config = dict(
    model='image embedding model',
    targets=['species'],
    optimizer='muon',
    orthogonalizer='newton_schulz_5',
    cautious_weight_decay=True,
    lr_schedule='cosine',
)
Rows from block 9 of a small image embedding model, named by matrix and row number. Rows with one number belong to one neuron. Each number is 128 + 24 x the weight over its row's rms, rounded and kept within 0 to 255. All counts start at 0.
After each neuron's rows are labels from the 100 images, of 14848, where the neuron reaches its highest value: "responds to" is what is common among them. Only what is clearly more common there than usual is listed. The data: photos of plants, animals and fungi (iNaturalist). In brackets: how many of the 100.
# fc1: MLP up (model.blocks.9.mlp.fc1.weight, 768x192), inputs 0-191
# fc2: MLP down (model.blocks.9.mlp.fc2.weight, 192x768, transposed), outputs 0-191

fc1.245 [140 119 141  93 133 133  78 154 133 132  99 104 140 170 173 136 141 113  83 135 114 101 107  92 119 176 146 123  68 116 125  85 143 143 155 130 144 139 109 134 131 126 120 157 140 140 134 131 127 127 194 108 129  82 142 153 108 209 109 122 107 134 143 143 136 120 124 168 132 107 161 151 111 117 137 156 128 132 142  87 121  86 117 148  83 175  82  92 120 127 145  89 117 168 111 129 107 126 130 152 128 176 113 140 103 142 126 113 148 108 117 112 167  98 113 122 167 117 148 145 141  91 132 156 110 114 166 130 130  85 137 121 138 174 113 128 150  77  99 104  94 152 175 141 142 135 119 146 125 121 117 149 117 141 121 116 110 152 142 104 114 135 103 126 124 114 129 136 174 132 103 118 119 163 136 133 138 102 133 141 100 130 124  89 130 133 194 137 117 139 124 168]
fc2.245 [142 143 105 125 155 147 133 138 152 147 113 118 180 120 125 103 111 154 103 127 105 133 141 158 139 121 143 114 126 123 126 124 100 127 133 139 124 142 103 134 148 114 127 102 156 117 155 135 178 112 131  72 131 163 139 116 186 106 131 138 174 107 194 144 127 122 117  99 150 118 187 136 130 165 159 103  90 109 110 110  89 134 137 122 167 101 122 127 146 121 133 124  98 132 133  91 146 135 129 123 144 131 148 108 111  69 114 147 104 122 153 115  98 129 133 125 104 116 124  91  99 135 156 139 144 200 153  99  96 110 154 118 134 117 104 135 133 170 114 178 186 113  67 124 108 118 148 130 131 148 122 138 133 140 125 139 150 111 112 120 135 143 122 117 124 197  95  90  85 130 134  91 107 129 118 148 153 110 121 117 121 122 102 102 125 113  87 203 130 136 106 120]
responds to: order Lepidoptera (44)

fc1.560 [112 132 132 171 131 130 100 131 111  77 149 114 135 115 113 145 134 104 119 166 100 113 160  98 126 163 119 102  71 117 134 132 136  51 152  97 167 105 115 127 140 123 102 166 131 127 137 100 131 109 141 165 156 100 148 160 134 118 121 137 102 163 131  80 143 107 172 161 153 111 152 128 175 114 119 133 182 117 142 164 127 148 106 128 188 127 120 116 127 130 110 144 133 141 161 115 128 103 136 130 105 114 103 116 109 123 125 121 136 132 169 159  94 136 128 137 156 137 123 112 100 101 114 147 152 116 119 111 190 105 120 151 134  94 160 147 135 113 109 140 170 111 118 119  80  99 115 128 140 121 113 116 125 106 122 111 133 184 100 123 162 137 147 115 126 145 143 153 134 161 100 168 114 133 160  66 115 112 155 134  81 105 137 149 128 154  67 140 142 118 120 106]
fc2.560 [ 87 132 115 134  99 138  96  97 108 162 150 102  88 156  86 137 124 119 134 100 117 153 125 135 131  98 121 107 114 128 118 147 139 147 162 119  84 107 138 120 197 136 122 149 137 127 123 156 109 110 146 146 135 134 174 108 114 142 138 124 101 135 119 118 126 165 113 163 160 151 140 123 159  83 139 113 135 157 153 147 121  97 104 143 144 159 174 131 106 114 158 102 117 142 138 135 123 144 105 109 192 139 101 128 123 112  88 111  86 109 157 107 121 127 178 126 126 100 157 177  95 127 108 114 106 116 134 133 126 124 135 137 154 128 166 137 114 130 147 142 111 133 116 133 145 120 133 164 155 126 133 113 142 106 138  99 108  90 148 140 137 123  91 114 100 146 130 145 134  83 148 106  28 116 125 151 172 177 117 197 161 137 129 140 120 119  84 114 107 129 100 140]
responds to: phylum Arthropoda (77); class Insecta (73)

fc1.676 [ 81 165 153 113 142 152 153  90 148  94 155 109 100 132 131 181 161 143 132 104 134 138 144 134 146 101 127 119 128 120 106 122  73 134 129  92 103 138  82 137  90 145 141 107 122 125 127 102 121 150 139 101 107 152 110 107 106 126 127 127 126 153 107 106 103 142 151 160 128 137 107 141 141 106 110 115 116 141 142  96 124 148  95 164  90 122 115 179  86 142 166 140 116 171 135 115 143 125  90 138 144 172 143 163 113 129 156 141 164 137 143  75 135 150 144 118  83 118  86 130 121 147 128 109 130 103 156 138 184 144 133 132 170 132 135 123 108 173 166 135 171 121 102  96 121 124  90 128 129 113 144  90 120 184 114 174 133 115 100 145  93 108 105 131 117 114 176 101 117 152 153 124 175 164 109 128 122 104 136 155 131 126 118 107 115 128 110 133 173  88 154 121]
fc2.676 [ 94 107 111 118 110 134 129 161 158 133 136 110 122  95 145 141 110 142 121  78 125 152 106 133 116 164 103 151 109 125 134 136 141 144 146 115 163 117 136 150 132 132 121 131 148 119 153  71 161 163 124 111  76  89 132 128 114 113 118 113 142 116 134 157 173 135 158  99  60 178 119 126 125 153  91 148 125 127 169 145 117 164 116 100 142 113 115  96 171 148 121 106 153  73  92  80 104 116 111 123 123 151 106 147 165 108 148 121 128 115 123 160 142 125 119 138 149  83 156 169 131 118 202  86 103  78 137 131 128 142 153 147 128 164 136 120 145 139 106 125 125 158 122 110 108 104  95 186 143 141 118 155 165 119 123 148 150  96  87 149 140  95 133 134 111 102 108 139 149 148 111  86 147 139 162 155 138 126 104 153 129 107 134 110 108 144 148 134 102 151 107 122]
responds to: phylum Chordata (95); class Aves (89); order Anseriformes (31); family: Anatidae (31)

fc1.699 [116 114 113 108 171 131 141 163 125 101 131 127 148 176 155 146  92 165 142 127 110  92 112 106 123 111 123 108 164 135 142 149 148 148 134 128 107 117 125 163 157 139 103 150 110 124 107 124 131 134 108 138 114 142 108 126 133  99 143 121 138 192 156 139 153 180 121 151 100 109 184 135 120 122 147 138 169 113 103 157  96 125 139 101 136  99 144  93 123 102 127 122 142 140 116 154  96 174 121 157  94 145  96 112 119 152 144 120 167 156 139 120 159 158 123 143 110 144 127 110 113 176 103 116 147 105 160 131  78 143 112 144 120  82 111 139  97 122 109 152  93 128 117 147 121 138 161 121  90  75 149 152 101 131  74 149 137 143 171 108 140 122 129 114  83 179 114 118 138 109 120 172 102 135 101 105 108 122 120 159  83 125 190 105 137 110 132 139 119 134  85  88]
fc2.699 [148 135 165 126  97 137 166 138 159  74  97 100  94 105 153 149 126 117 133  91 142 105 123 147 152 136 144 145 127 129 143 143 135 144 126  92 171 143 139  92  77 160 145 161 115 100 146 128 104 105  80 136 137  72 115 115 151 128 111 154 113 128 130 103 188 143 127 101 178 157 103 126 120 130 157 159 143 130 168 139 114 179 125 107 110  70  99 103 133  83 108 134 155 100 126  91 130 107 130 123 142 111 125 124 136 135 115 107 120 152 145 133 153  96 117 124 124  95 140 108 123 131 143 134 133 123 104 119 133 127  96 162 138 108 108 141 148 161 135 114 162 138 129  75 218 125 181 139  90 140 121 110 137 102 147 115 154 147 129  84 151 142  98 142 124 138 113 145 166  98 149 114 127  68 155 125 150 114 101 124 137 141 105 132 125 153 148 134 134 138 114 116]
responds to: class Aves (86); order Charadriiformes (26)

fc1.521 [176 139 160 121 168 165 112 148 116 114 114 119 168 140 128 129 110 144 123 112  90  65 128 136 137 146 178 112 118 159 115 138 106  84 121 141 108 139 142 100 101 112 132 109 169 140 158 128 145 112 105  95 163 101 121 130 133 128  88 155 159 171 100 173 105 135 121 146  79 139 132 104 151 124 102 129  80 125 134 120  86 139 124 119 117 123 150 170 111 148 136 100 187 101 120 118 124 118 148 143 109 117 141 151 116 142 140 101 125 136 119  99 138 174 102 145 130 131 123 129 114 118 126 120 131 109 118  96 136  74 146 107 130 163 138 157 109 136 118 161 118 156 145 158 118 138 167  93 118 118 131 137 108  67 151 178 110 169 100 138  91 129 142  80 135 114 142 114 136 159 161 128 148 118  96 136 182  64 112 126 104 114 150 101 105 129 143 135 158 124 133 156]
fc2.521 [144 130 126 140 106 130 157 166 105 145 139 164 146 108 159 139 114 132 160 138 139 148 108 115 128 137 138 137 112 115 150 130 114 129 105 138 117 126 121 136 115 144 163 105 150 166  93 128  85 140 123 145 168 132 100 122 130 139 162 111 129 131  76 106 134 156 145 149 103 108 103 116 127 132 109 150 155 186 113 142 145 110 102 106 150 139 134 134 117 120 101 131 180 127 132 122 116 174 114 104 108 147 139  81 161 132 157 121 170 148 129 130 146 133 158 126 124 129  97 126 139 150 105 103  87 103 100 150 115 117 105 114 146  88 150 179  68 150  87  64  92  96  82  97 104 110 146 144  92 155 103 132  99 133  91 109 105 122 137 151 181 127 157 152 145 117 164 147 103 188 132 131 127  86 122 145 135 116  88 135 152 116 178 104 143 147 168 100 108 119 131 111]
responds to: phylum Chordata (93); class Aves (92); order Accipitriformes (41); family: Accipitridae (33)

fc1.178 [122 132 119 129 114  92 149 122 136 128 131 114 139  79  95 165  93 107 125 136 157 164 161  94 129 112 100 106 101 127 111 114 155 147 114 132 170 107  95 106 106 163 119  92  89 131 130  77 167 149 126 161  68 133 155  99 150 115 144 135 154 157 132 103  86 107 139 144 146 129 121 140 134 181 146 126 157 156 125 109 160 117 130 147 147 127 122 150  93 164 132 117 146 128 127 117 183 152 120 125  99 106 154 147 137 127 143 150 111 138 101 145 154 153  65  95 126 137 140 133 114 132 138 125 136 112 144  99 171 133 109 124 158 120  77 100 119 115 119 153  89 134 160 137 139  85  84 200 137 130 119 100 121 131 138 187 123 111 116 114 132 103  99 157 169 148 130 148 103 115 144 174 122 157 105 138  97 136 130 138 107 120 117 123 113 102 136 157 146 150 105 164]
fc2.178 [ 77 154 115 127 160  94 120 151 167 140 156 115 148 137 113 155 175 115 118 102  81 176 116 157 127 120 137 102 138  96 119 112 101 121 114 133 171 138 183  91 128 162 107 159 113 159  83 110 120 114 113 118 129 110 149 117 108 146 117 133 153 120 106  87 168 122 171 129 153 127 149 116 140 120 118 129 109 103 139  90 116 142  85 122 148 151 162 120 187  82  93 114  99 131 106 167 131 153 143 167 136  92 124 119 124 167  92 120 132 105  96 116 142 113 135 128 154 128 158 107 149 107  89 139 155 178 149 151 105 160 122 138 148 126 104 120 100 117 134 140 138 117 108 128 162 111 129 129 127 154 138 120  86 112 112 115 146  65 126 129  84 124 148 105 141 131 151 167 164 202 147 127 136 134 128 105 102 139 113 151  96 134  87 129 124 128 138 127 142 117 132 112]
responds to: phylum Chordata (98); class Aves (92); order Charadriiformes (32)

fc1.177 [ 65 129 127 154 160 163  94 106 163 102 141 107 142  73 148 134 109 132 104 145 122 138 114 159 138 148 127 128 127 145  90 109 115 150 121 156 165  88 135 107 156 131 108 117 137 161 171 152 150 129 118 125 111 101 118 119 147 167 112 130 138 129  59 152 149 152 127 124  83  94 165 132 147 113 179 118 134  89  82  91 142 132 110  96 130 117 106 177 127 129 145 104 150 138 110 100 118 102 117 131 141 101 115 150  99 145 161  90 125 154 161 132 172 117 136 118 145 117 130 182 148 137 122 125 136 135 145 149 135 101 129 117  89 121  98 130 137 164 119 117 134 133 171  78 136 178 135 112 113 119 116 186 136 135 141 136 147 151 105 154 108 172 143  97 104 142  83 104  89 153 144 108 134 132 140 112 103  98 142 116 121 120 154 123 119 118 108 160  83 104 107 127]
fc2.177 [ 89 155 100 143 130 127 109 123 127 147 115  99  91 139  96  98 122 150 123 121 132 106 138 168 131 117 159 114 124 104 121 148 107 151 150 113 170 125 136 128 131 154 141 145  92  93 101 121 140 149 116 131 122 132 130 173 166 121  96 108 119 137 128 179 142 164 100 109 105 123 123 142 168 142 118 164 119 135 151 122 118 121 128 148 124 151 128 198 130 131 173 157 111 107 107 188  93  86 170 100 139 146 149 160 135 108 114 130 114 114 103  79 107 105 124  99 103 169  97  93 173  91 139 177 142 130 128 133 118 100  94 150 129 123 137  94  82 139 117 104 106 154 108 126 155 133 123 120 144 139 126  94  99 134 103 143 117 113 117 148 106 190 137 162 136 124 170 126  91  93  92 106 150 107 210 134 135 132 122 151 124 141 112 145 104 138 134 132 132 139 111 146]
responds to: order Lepidoptera (41)

fc1.655 [141 118 150 124 143 129 135 118 106 128 153 120 113 106 119 142 134  92 129 111 152 114  91 146 195 134 111 133 115 131 176 167 133 118 153 120 125 137 127  57 112 142 109 129 140 134 120 178 168 128  93 113  96 103 140 157  89 141 128 130 153 162 122 123 157 115 110 118 141 154 136 123 168 127 130 141 134 110 157 160 150 117 113 126 112  90 187 143  81 129 174  90 147 132 133 127 140 124 148 128 167  81 157 148 125 135 135 176 138  85 174 140 111 108 155 152 122 131 116 108 119 102  94 104  71 115 128 114 146 126 121 147 102 155 131 107 118 168 134 104 104  85 108  73 133 136 124 100 126 118 116 155 150 141 171 107 121 115 116 123 107  98 111 124 155 173 173 123 104 149 121 118 119 149 116 131 118  66 119 121 129 128 120 148 134 141  81 106 116 133 100 182]
fc2.655 [107 133 111  89 135 132 139 125 124 163 120 121 147 126 132 103  85 106 152 160 111 140 149 106  95 164 162 153 131  98 144 107 110 125 109 162  81 160 133 130 121 108 128 148  74 121  95 152 126 112 138  94 132  91 132 109 133 119 113 104 117 152  96 167 105 153 120 170 130 150  93 133 134 110 131 160 132  87 126 150 147 141 126 134 120 111 121 134 114 154 130 170 137  96 122 145 124 100 148 143 142 124 121 126 124 152 151 139 118 140 170  97 101  74 164 117  96 173 143 132 163 138 126 109 125 170 120 149  98 100  92 136 102 156 153 176 157 108 124 107 124 139 141 150 105 154 161 132 150 138 120 125 119 152  73 115 155  95 134 103  99 157 125 142 157 148 164 142 111  74 168 109  74 145  60 121 110 124 160 183 112 117 153 112 104 142 162 140 136 119 123 133]
responds to: phylum Chordata (97); class Aves (94); order Anseriformes (59); family: Anatidae (59)

fc1.470 [135 121 108 178 132 146 125 122 119 139 120  84 149 116  85 139 161 119 137 167 144 163 157 153 112 150 140 142 124 134 146 121 160 108 170 136 183 147 119 136 135 146 125  79 140 115 110 132 140 134 128 139 182 131  95 116 111 142 106  75 115 160  78  97 138 133 139 111 137 125 105 146 150 130 128 138 173 122 163 117 151 120 170 100 148 109 117 131 131 125 149 133  95 179 102 180  93 119 144 132 148 111 147 174 102 129  96 100 114 149 142 135 155 122 172 131 149 170 134  83  99  92 110  95 124  93 102 124 133  90 145 116 110 128 100 102 128 126 106 113 112 121 148 145  95 146 152 140 152  84 150  81 120 133 148  99 119 116 114 100 121 163 147 115 151 148 124 125 177 112 121 130 141 171 142 140 107 126 185 131 124  99 145 163 135 112  72 110 109 147 154 145]
fc2.470 [118 124 109 103 102 115 125 114 119 177 113 144 107  96 108 146 117  96 113 170 121  71 117 145 134 139 150 144  99  96 144 170 134 168  93 105 151 113 108 120 149 154 147 120 154 113 112 144 180 164 138 167 131 139 164 114  77 145 113  95  82 100 144 160 120 134 121  99 125 132 101 128 138 115 149 128 123 156 131 204 155 116 111 150  87 146 154 124 147 149 136 117 132 148 130 121 124 128 115 148 153 110 175 150 123 135 111  99 130 136 154  98 104  94 152 100 143 101 108 122 153  91 141 135 126 133  85 160 162 127 160 106 149 114 130 150 155 118 128  93 141  96 124 143 125 104 131 124 153 114 133  30 144  98 113 120 102 137 131 147 133  92 124  86 126 139 152 122 137 103 133 115 147 115 121 144  85 158 120 149 153 138 151 150 144 132 154 111 181 100 104 142]
responds to: order Lepidoptera (38)

fc1.674 [111 148 143  95 121 101 147 119 109 105  72 140 163 186 120 130 181 121 108 117 131 121 130 102 141 104 105 114 164 112 122 104  85 142 167 132 135 160 143 116 125 119 165  99 119 141 123 143 159 125 155 135 109 115 103 140 144  96 163 120 132 136  95 169 113 162 119 103 113 149 142 122  73  94 123  87 140  86 192 137 151  99 130 108 111 128 116 139 124 121 149 134 158 101 135 124 145 136 165 176  89 159 127 105 155 118 159 164 120 125 138  84 177 145 141 102 141 109 137 169 109 135 129 107 145 112 121 109 101 148 138 114  60 148 104 121 145 172 110 147 108 102 173 113 104 123 136 156 137 139 137 145  93  98 126 158 141 115  98 126 147 133 152  95 143 177 148  94  90 125 109 130 118 162 133 113 107 127 149 141 122 139 107 113 146 119  99 126 136 112 147  83]
fc2.674 [141 121 127 131 119 132 127 142 123 134 132 152  77 132 131 116 130 159 135 147 120 115 140 123  96 110 121 120 153 138 128 115 151  48 148 117 125 121 131 128 131 130 162 131 114 106 153  94 110 130 121 148 176 165 156  91 125 102 162 139 104 130 125 117  71  76 138 162 133 150 148 161 136 126 131 148 132 107 100 120 170 135 134 151 115 133 116 155 128 111  98  81 142 120 101 107  90 105 138  95  89 174  96 134 103 111 124 131 153 130 103 186 120 122 144 145  73 138 131 117 123 123 150 112 106 148 104 152 150 129 135 131 123 130 161 166 121 110 125  96  88 131 102 116 104 155 130 107 141 147 142 170 134 156 132 114 138 126 106 123 175  84 120 139 161 116  88 166 192 155 192 150 118 154 123 136 122 142 145 100 152  71 154 141  78 135 101 112 111 135 135 160]
responds to: order Lepidoptera (31)

fc1.399 [113 137 117 132 104 119 192 170 150 121 155 140 133 149 109 111 130 129 126 150 124 139 156 152 113 114 142 111 119 118 143  72 122 106 135 115 150 142 114 152 148 146 122 155  90 117 142 138 108 110 152  97 122 151 123 112 102 147 145 133 146 134 130 130 131 171 132 105 168 122 119 134  74 100 143 121 113 106  78 145 101  87 148  72 118 156 152  89 110 148 148 134 138 101 147 109 130 152 112 138 119 143  94 115 155 116 127 119  84 163 172 109 122 163  77 132 155 145 131 126 128 149 120  94 118 127 102 118 148 136 128 130 152 162  96 109 147 145 125 150 141 154 109 171  66 120 127 169 138 105 141 124 122  96 134 151 167 130  98 125 156 114 115 133  96 145  72 149 127  75 117 129 186 124 109 150 106 200 128 105 118 133 114 165 146 119 167 106  81 134 128 152]
fc2.399 [134 111 110 121  95 146 100 171 118 109 147 102 139  84 146  74 125 127 114 159 128 109 147 165 147 146 152  94 110 119 142 123 126 193 145 151 119 139 124 144 113  77 102 142  78 131 162 133 162 123 165 124 104 154 139 138 132 134 165 121 119  79 143 131 158 131 122 146 175 130 133 128 113 160 147 142 132 147 123  94 139 128 125 115 111 119  94 122 109 134 148 131 151 127  96 123 140  71 150 108 163 147  22 133 130 112  84 120 138  88 135 122 171 162 160 125 117  83 106 131 143 165 116 124 126 143 134 146 126 112 126 125 167 140 125 145 155 133 148 103  60 119  94 125 111 138 142 138 105 122 109 127 138 120 129 120 126 120 126 157 167 146 138 125  80 118 163 124  87 145 136 103 145 127  95 149 114 146 120 127 153 180 128 113 134 157 120 116 105  86 142 135]
responds to: class Aves (83); order Anseriformes (37); family: Anatidae (37)

fc1.235 [129 101 151 127 139 101 133  73 101 119 126  99  93 116  88 113 141 157 144  92 105 140 107 114 111 149 131 180 142 133 149 109 117  72 113 147 143 140 118 164 182 127 122 141 110 111 135 122  93 144 162 147 134 121 147 143 153 136 113 167 136 168 138 150 105 118 156 122 130 166  49  83 111  90 104 125 149 115 134 159 116  83 156 138 125 126 135  93 138 124 103 148 140 155 125 124 162 110 159 137  66 137 119 158 141  91 143 104  89 165 159 132 159 136 156 164 129 177 127 123 109 125 130 117 117 152 121 127 155 137 116 154 119 121 151 114 111 132 137 128 121 130 109 100 111 162 155 112 112 103 139 127 100 160 134 109  84 135 111 127 154 168 116 149 111 164 127 112  87 121 150 149 126 132  95 114 144 129 117 105 109 125  79 134 132 102 169 180 161 109 129 170]
fc2.235 [121 128 135 130  72 169 151 131 144 159 200 109 160  93 101 107 103 204 145 163 146  93 119 130  83 168 143 103 120 141 126 154 145 119 126 141 148 110 155 137 134 122 102 142  92 136 152 131 144 116 127 139 108 150 126  78 145 127 117 131 124  98 174 143 131 105 126 145 132 123 134 112 135  88 115  88 143 123 144 126 121 135 132 163  90 104 112 132 119 139 143 180 100  77 107 120 165 139 123  85  67 101 167 110 141 145 106 115 109 153 129 132 136 136 117 149 131 114 122 120 155 123 108 131  95 144 110 118 168 132 131 160 126 105 151 135 103 107 123 107 130 123 172  98 112 126 133 137 125 129 108 152 121 108 159  99 140  97 134 137 119 158 109  78 148 105 161 125  63 149 152 145 166  97 163  92 166 169 147 143 134 141 146 147 109 106 131 142 118 109 102 119]
responds to: phylum Chordata (94); class Aves (90)

fc1.12 [101 122 116 146 166 123 121 108 156  97 140 104 128 103 139  83 161  90 129 158 123 178 120 129 155 109 153 121 130  98 157 122 143 153 130  81 126 110 134 157 131 100 150 128 124 161 162 156 138 136  71 107 126 144 126 139 121 179 105 106 136 141 108 167 180  86 103 118 145 113 144 114 166 109 143 132 139  80 145 120 122 109 154 158 157 112 121  95 154  99 136 124 124 148 137 130 132 162  90 137 167 119 126 127 138 159 122 159  79 114 130 132 118  91 125 136 102 128 124 139 175 153  80 135 122 142 125 152 130  80 161 132 114 131 120 138  96 155  97 107  86 147 106 138 114 105 101 127 138 119 100 188 187 175  99 115 133 106 161 147 143  85  90 154 134 140 105 146 122 121 125  94 115 138 106 135 124 151 119  95 110 162  91 107 123 133 150 106 111 118 145  98]
fc2.12 [154 176 135  83 123 157 110 144 122 161 132 109 106 120 114 119  98 131 114 166 125 108 142 131 120 150 132 108 110 204 132 144 112 156 118 147 121 116 117 102 136 135  86 123 182 151 133 135 216 132 123 104 145 111 101  82 138 120 101  96 131 120 110 140 204 136 133 116 122 114 144 143 128  73 132 127 128 143 131 108 131 153 128 115 141 114 147 115 116 158 139 128 115 153 116  90 151 141 118 129 171 119  95  98 137 112 132 124 183 104 159 127 116 120 131 130 158 148 120 123  97 134 127 127 144 142 117 114 130 141 112 122 135 173  81 106 180 126 100  90 132 146 154 106 151  82 177 139 144 121 108 132 122 132 155 149 130 143 159 136 160  98 135 111  93 114 165 126 103 114  92 134  76 126  80 134 119 160 126 120 112 179 105 122 130 128 105 116 135  83 112 157]
responds to: phylum Arthropoda (60); class Insecta (59)

fc1.310 [166 108 103  77 118 115 125 125 120 125  76 121 139 125 134 157 110 126 171 132 117 110 123 127 129  87 130 123 122 109  90  84 135  86 131 162 128 141 101 145 117  92 120 115  84 141  84 141 119 121 167 150 132 159 158 138 140 132 146 134 169 140 119 117 146 141 115 131 102 115 111 147 142 101 114 126 167  71 118  79 154 105 120 141 152 152 127 174 136 145 124  99  98 169 130 173 129 156 133 125 168  42 129 123 116 121 156 145 139 105  88 124 125 123 124  90  85 142 139 137 142 131 117 115 113 137 124 125 157 113 154 102  86 122 129 114 159 145 117 127 146 138 169  97 143 162 141 129 174 139 128 154 120  92 125 131 148 163  95 119 154  99 131 128 115  97 157 122 164 114 174 132  96 146 135 149 111 119 151 167 181 100  95 147 111 127 116 148 124 176 149 119]
fc2.310 [158 123 134 123 126 135 112 135 106 128 120 144  81  55 108 113 137 153 136 135 139 115 107 122 107 105 130 127  95 126 114  90 172 166 143 131 139 166  67 110 114 127 175 124  93 150  82 114 183 135 132 125 109  99 178 143 130 124  73 126 121 132 127 112 146 109 128 113 106  93 147 169 132 146 171 143 111 114 106 162 131 111 150 109 126 158 129 138 125 118 146 115 109 139 141 183 119 106 139 152 130  83 133 125 137 146 145 133  97 135 214 136  97 115 161 138 124 141 155 101 136 141 130 158 133 123 143 146 134 152 123 109 101 142 120 130 140 166 114 119 117 110 163 120 120 111 117 127  84 110 123 173 157 155  95 118 159 124 123 137 143 110 138 106 133 173 132 104 139 150 131 156  91 155 102  95 141 107 112 137 131 111  83  97 151 173 136  87 168 117 138  93]
responds to: phylum Arthropoda (73); class Insecta (72); order Coleoptera (27)

fc1.607 [138 121 127 145 114  91 110 125 133 102 157 124 118 113 125 131 139 131 126 144 149 159 128 130 128 131  85 156 101 151 132 118  91 139 129 129 152 192 131 146 152  84 108 120 151 151  74 108 110 133 118 139 146 153 117 102 138 137 161 106 116 146  94 120 141 128 131 119 105  97 104 113 116 135 111 140 118  95 123 110 119 162  95 132 128 119 170  91 118 150 174 103 128 136 136  84 116 144 166 137 102 101 140 166 133 151 106 157 107 124 108 108 143 149  88 161 141 135  97 152 161  60 119 139 117 143 144  53 100 149 161 125 155 118 106 154  84 139 145 116 152 173 114 159 133 104  69 172 123 102 144 136 151 120 111 140 151 125 107  94 149 113 148 165 149 154 151 108  96  92 136 141 134 135 160 177  74 113 136 115 122 118 127 158 101 129 112 146 161 168 134 130]
fc2.607 [131 144 102 141 144 143 160 166  93 161 126 119 134 164 129 125 106 101 110  97 136 110 155  88 142 121 188  92 137 107 128 132 156 106 156  99 117  72 105  44 134 167 134 116  86 136 166 162 125 100 127 150 112 111 109 166 145 120 112 160 161 106 137 137 131 136 108 132 131 104 150 169 142 163 142 117 120 162 131 169 145 147 134 116 130 152 113  97 101 108 119 153 130 132 137 139 126 140 114 117 153 101 150  62 130 130 111 113 151 142 117 131 115 128 149  95 112 158 139 110 110 152 138 150 181 114 102 190 171 126 136 149 119 122 126 110 148  83 122 156 124 110 150  91 160 158 164  98 115 126 100 123 117 138 122 122  95 138 132 155 118 112 127  63 110  92  99 115 160 151 136 108 116 100 124 115 166 113 127 151 141 129 135 105 152 142 115 122 133  89 108 137]
responds to: phylum Chordata (94); class Aves (89); order Anseriformes (42); family: Anatidae (42)

fc1.332 [147  83 105 149 152 108 144 131 104  70  99 119 119 155 138 152 137 150 118 132 120 141  72 136 124 107 125 142 137 136  96 127 113 103 160 116  84 122  93 123 118 106  85 115 140 120 116 157 134 136 120 128 115 135 142  99 101 119 149 177 168 118  94 139 170 105 103 112 108 158 146 170 131 134 126  98 121 148 148 124 124 163  76 139 147 102 122 124 199 123 147 148 106 147 126 116  78 122 126 152 122 140 117 104 139 146 145 159  99 175 130 137 115 127 104 171 123 120 117 137 141 129 102 106  94 136 111 152 165 128 131 151 141  88 110 112  93 121 122  76 134 114 140 105 142 115 148 133 123 118 152  79 137 116 126  96 128 131 105 107  96 175 131 112 143 124 156 130  85 126 177 147 103 189  74 148 151 143 157 151 100 145 169 116 158 131 147 151 101 165 142 119]
fc2.332 [110 120 110 149 131 128 164  95 137  82 149 137 146 109 112 119 201 149 157 128 100 153  91 127 151 141 154 152 164 119 102 147  93 162 147 160  74 135 113 121 121 142 136 147 141 117 117  92 133 145 126 105 161 157 144 117 108 109  87 147 137 135  54  90  93 119 131 125 136 101 115 146 169 154 153 120 137 114  98 120 119 133 107 108 135 102 160 126 138 138 112  97 100 130 137 113  48 110 108 133 114 116 113 137 111 172 124 164 124 146 135 146 129 147 134 175 109 107  84 135 131 188 143 119  94 151 122 115 150 149 134 128  74 104  87 164 107 130 180 110 128 127 113 124 158 146 110 127 121 123  99 126 154 147 108 152  92 117 134  98 131 132 163 107 151 169 125 121 121 150 177 143 119 148 108 124 122 124 143 149 148 128 105 114 127 139 144 107  85 128 163 136]
responds to: order Lepidoptera (43)

fc1.625 [ 94 113 147 131  78 138 118 128 121 159 132 103 130 132 107 114  99 114 162 171 140 156 161 140 121  93 115 102 130 116 133 109 118 118 145 113 148 139  90 158 153 151 158 114 128 150 126 161 141 120 156  54 137  99 133 171 134 119 134 145 158 167 117 154 104 141 110 127 129  93 125 167  97 140  79 146  90 104 128 131 135 122 151 163 168 112 137 155 122  85 149 120 129  87 125 168 117 129 107 163 120 103 135 121 126 122 141 145 133 136  85 152 140 151 139 102  82 121  99 122 155 115 140 112 124 139 157 103 149 158 102 157 140 133 124 146 117 109  90 151 100  81 145 126 139 128 125 142 119 132 118  67 127 121 124 143 188 110 120 135 178 124 113 124 116  99  85 132 134 137 126 146 141 148 165 158 131 135 128 142 203 152 124 109 117  78 122 129 134 116 157  59]
fc2.625 [143 129 126 109 204 133 132  80 145 142  98 217 147 100 113 129 139 121 125 163 139  78 113 119  96 129 137  85  89 118 110 116  96 122 137 168 113 117 153 106 131 145 125 114 118 120 120 128 106 128 105 121 123  89  92 150 140 122 127 144 168 114 156 141 185 132 163 132 153  97 113 130 137 144 115 139 114 139 134 114 122 114 124  90 137 104 135 157 121 123 143 153  89 142 119 165 169  79 121 117 112 147 133 115 156 100  98 165 134 114 119 123 142 143 183 181 105  71 124 157 172 106 155 127 190 142 130 134 147 129  84 125 114 135  81 147 129 128 116 109 139 127 127 153 137 108 164 163 149 105  88 140 130 100 122 114 117 109 105 145 127 121 132 130 126 123 100  83 132 115 163 118 109 113 132 127 170 111 130  95 123 116 118 144 129 146 148 176 128 121 121 157]
responds to: order Lepidoptera (32)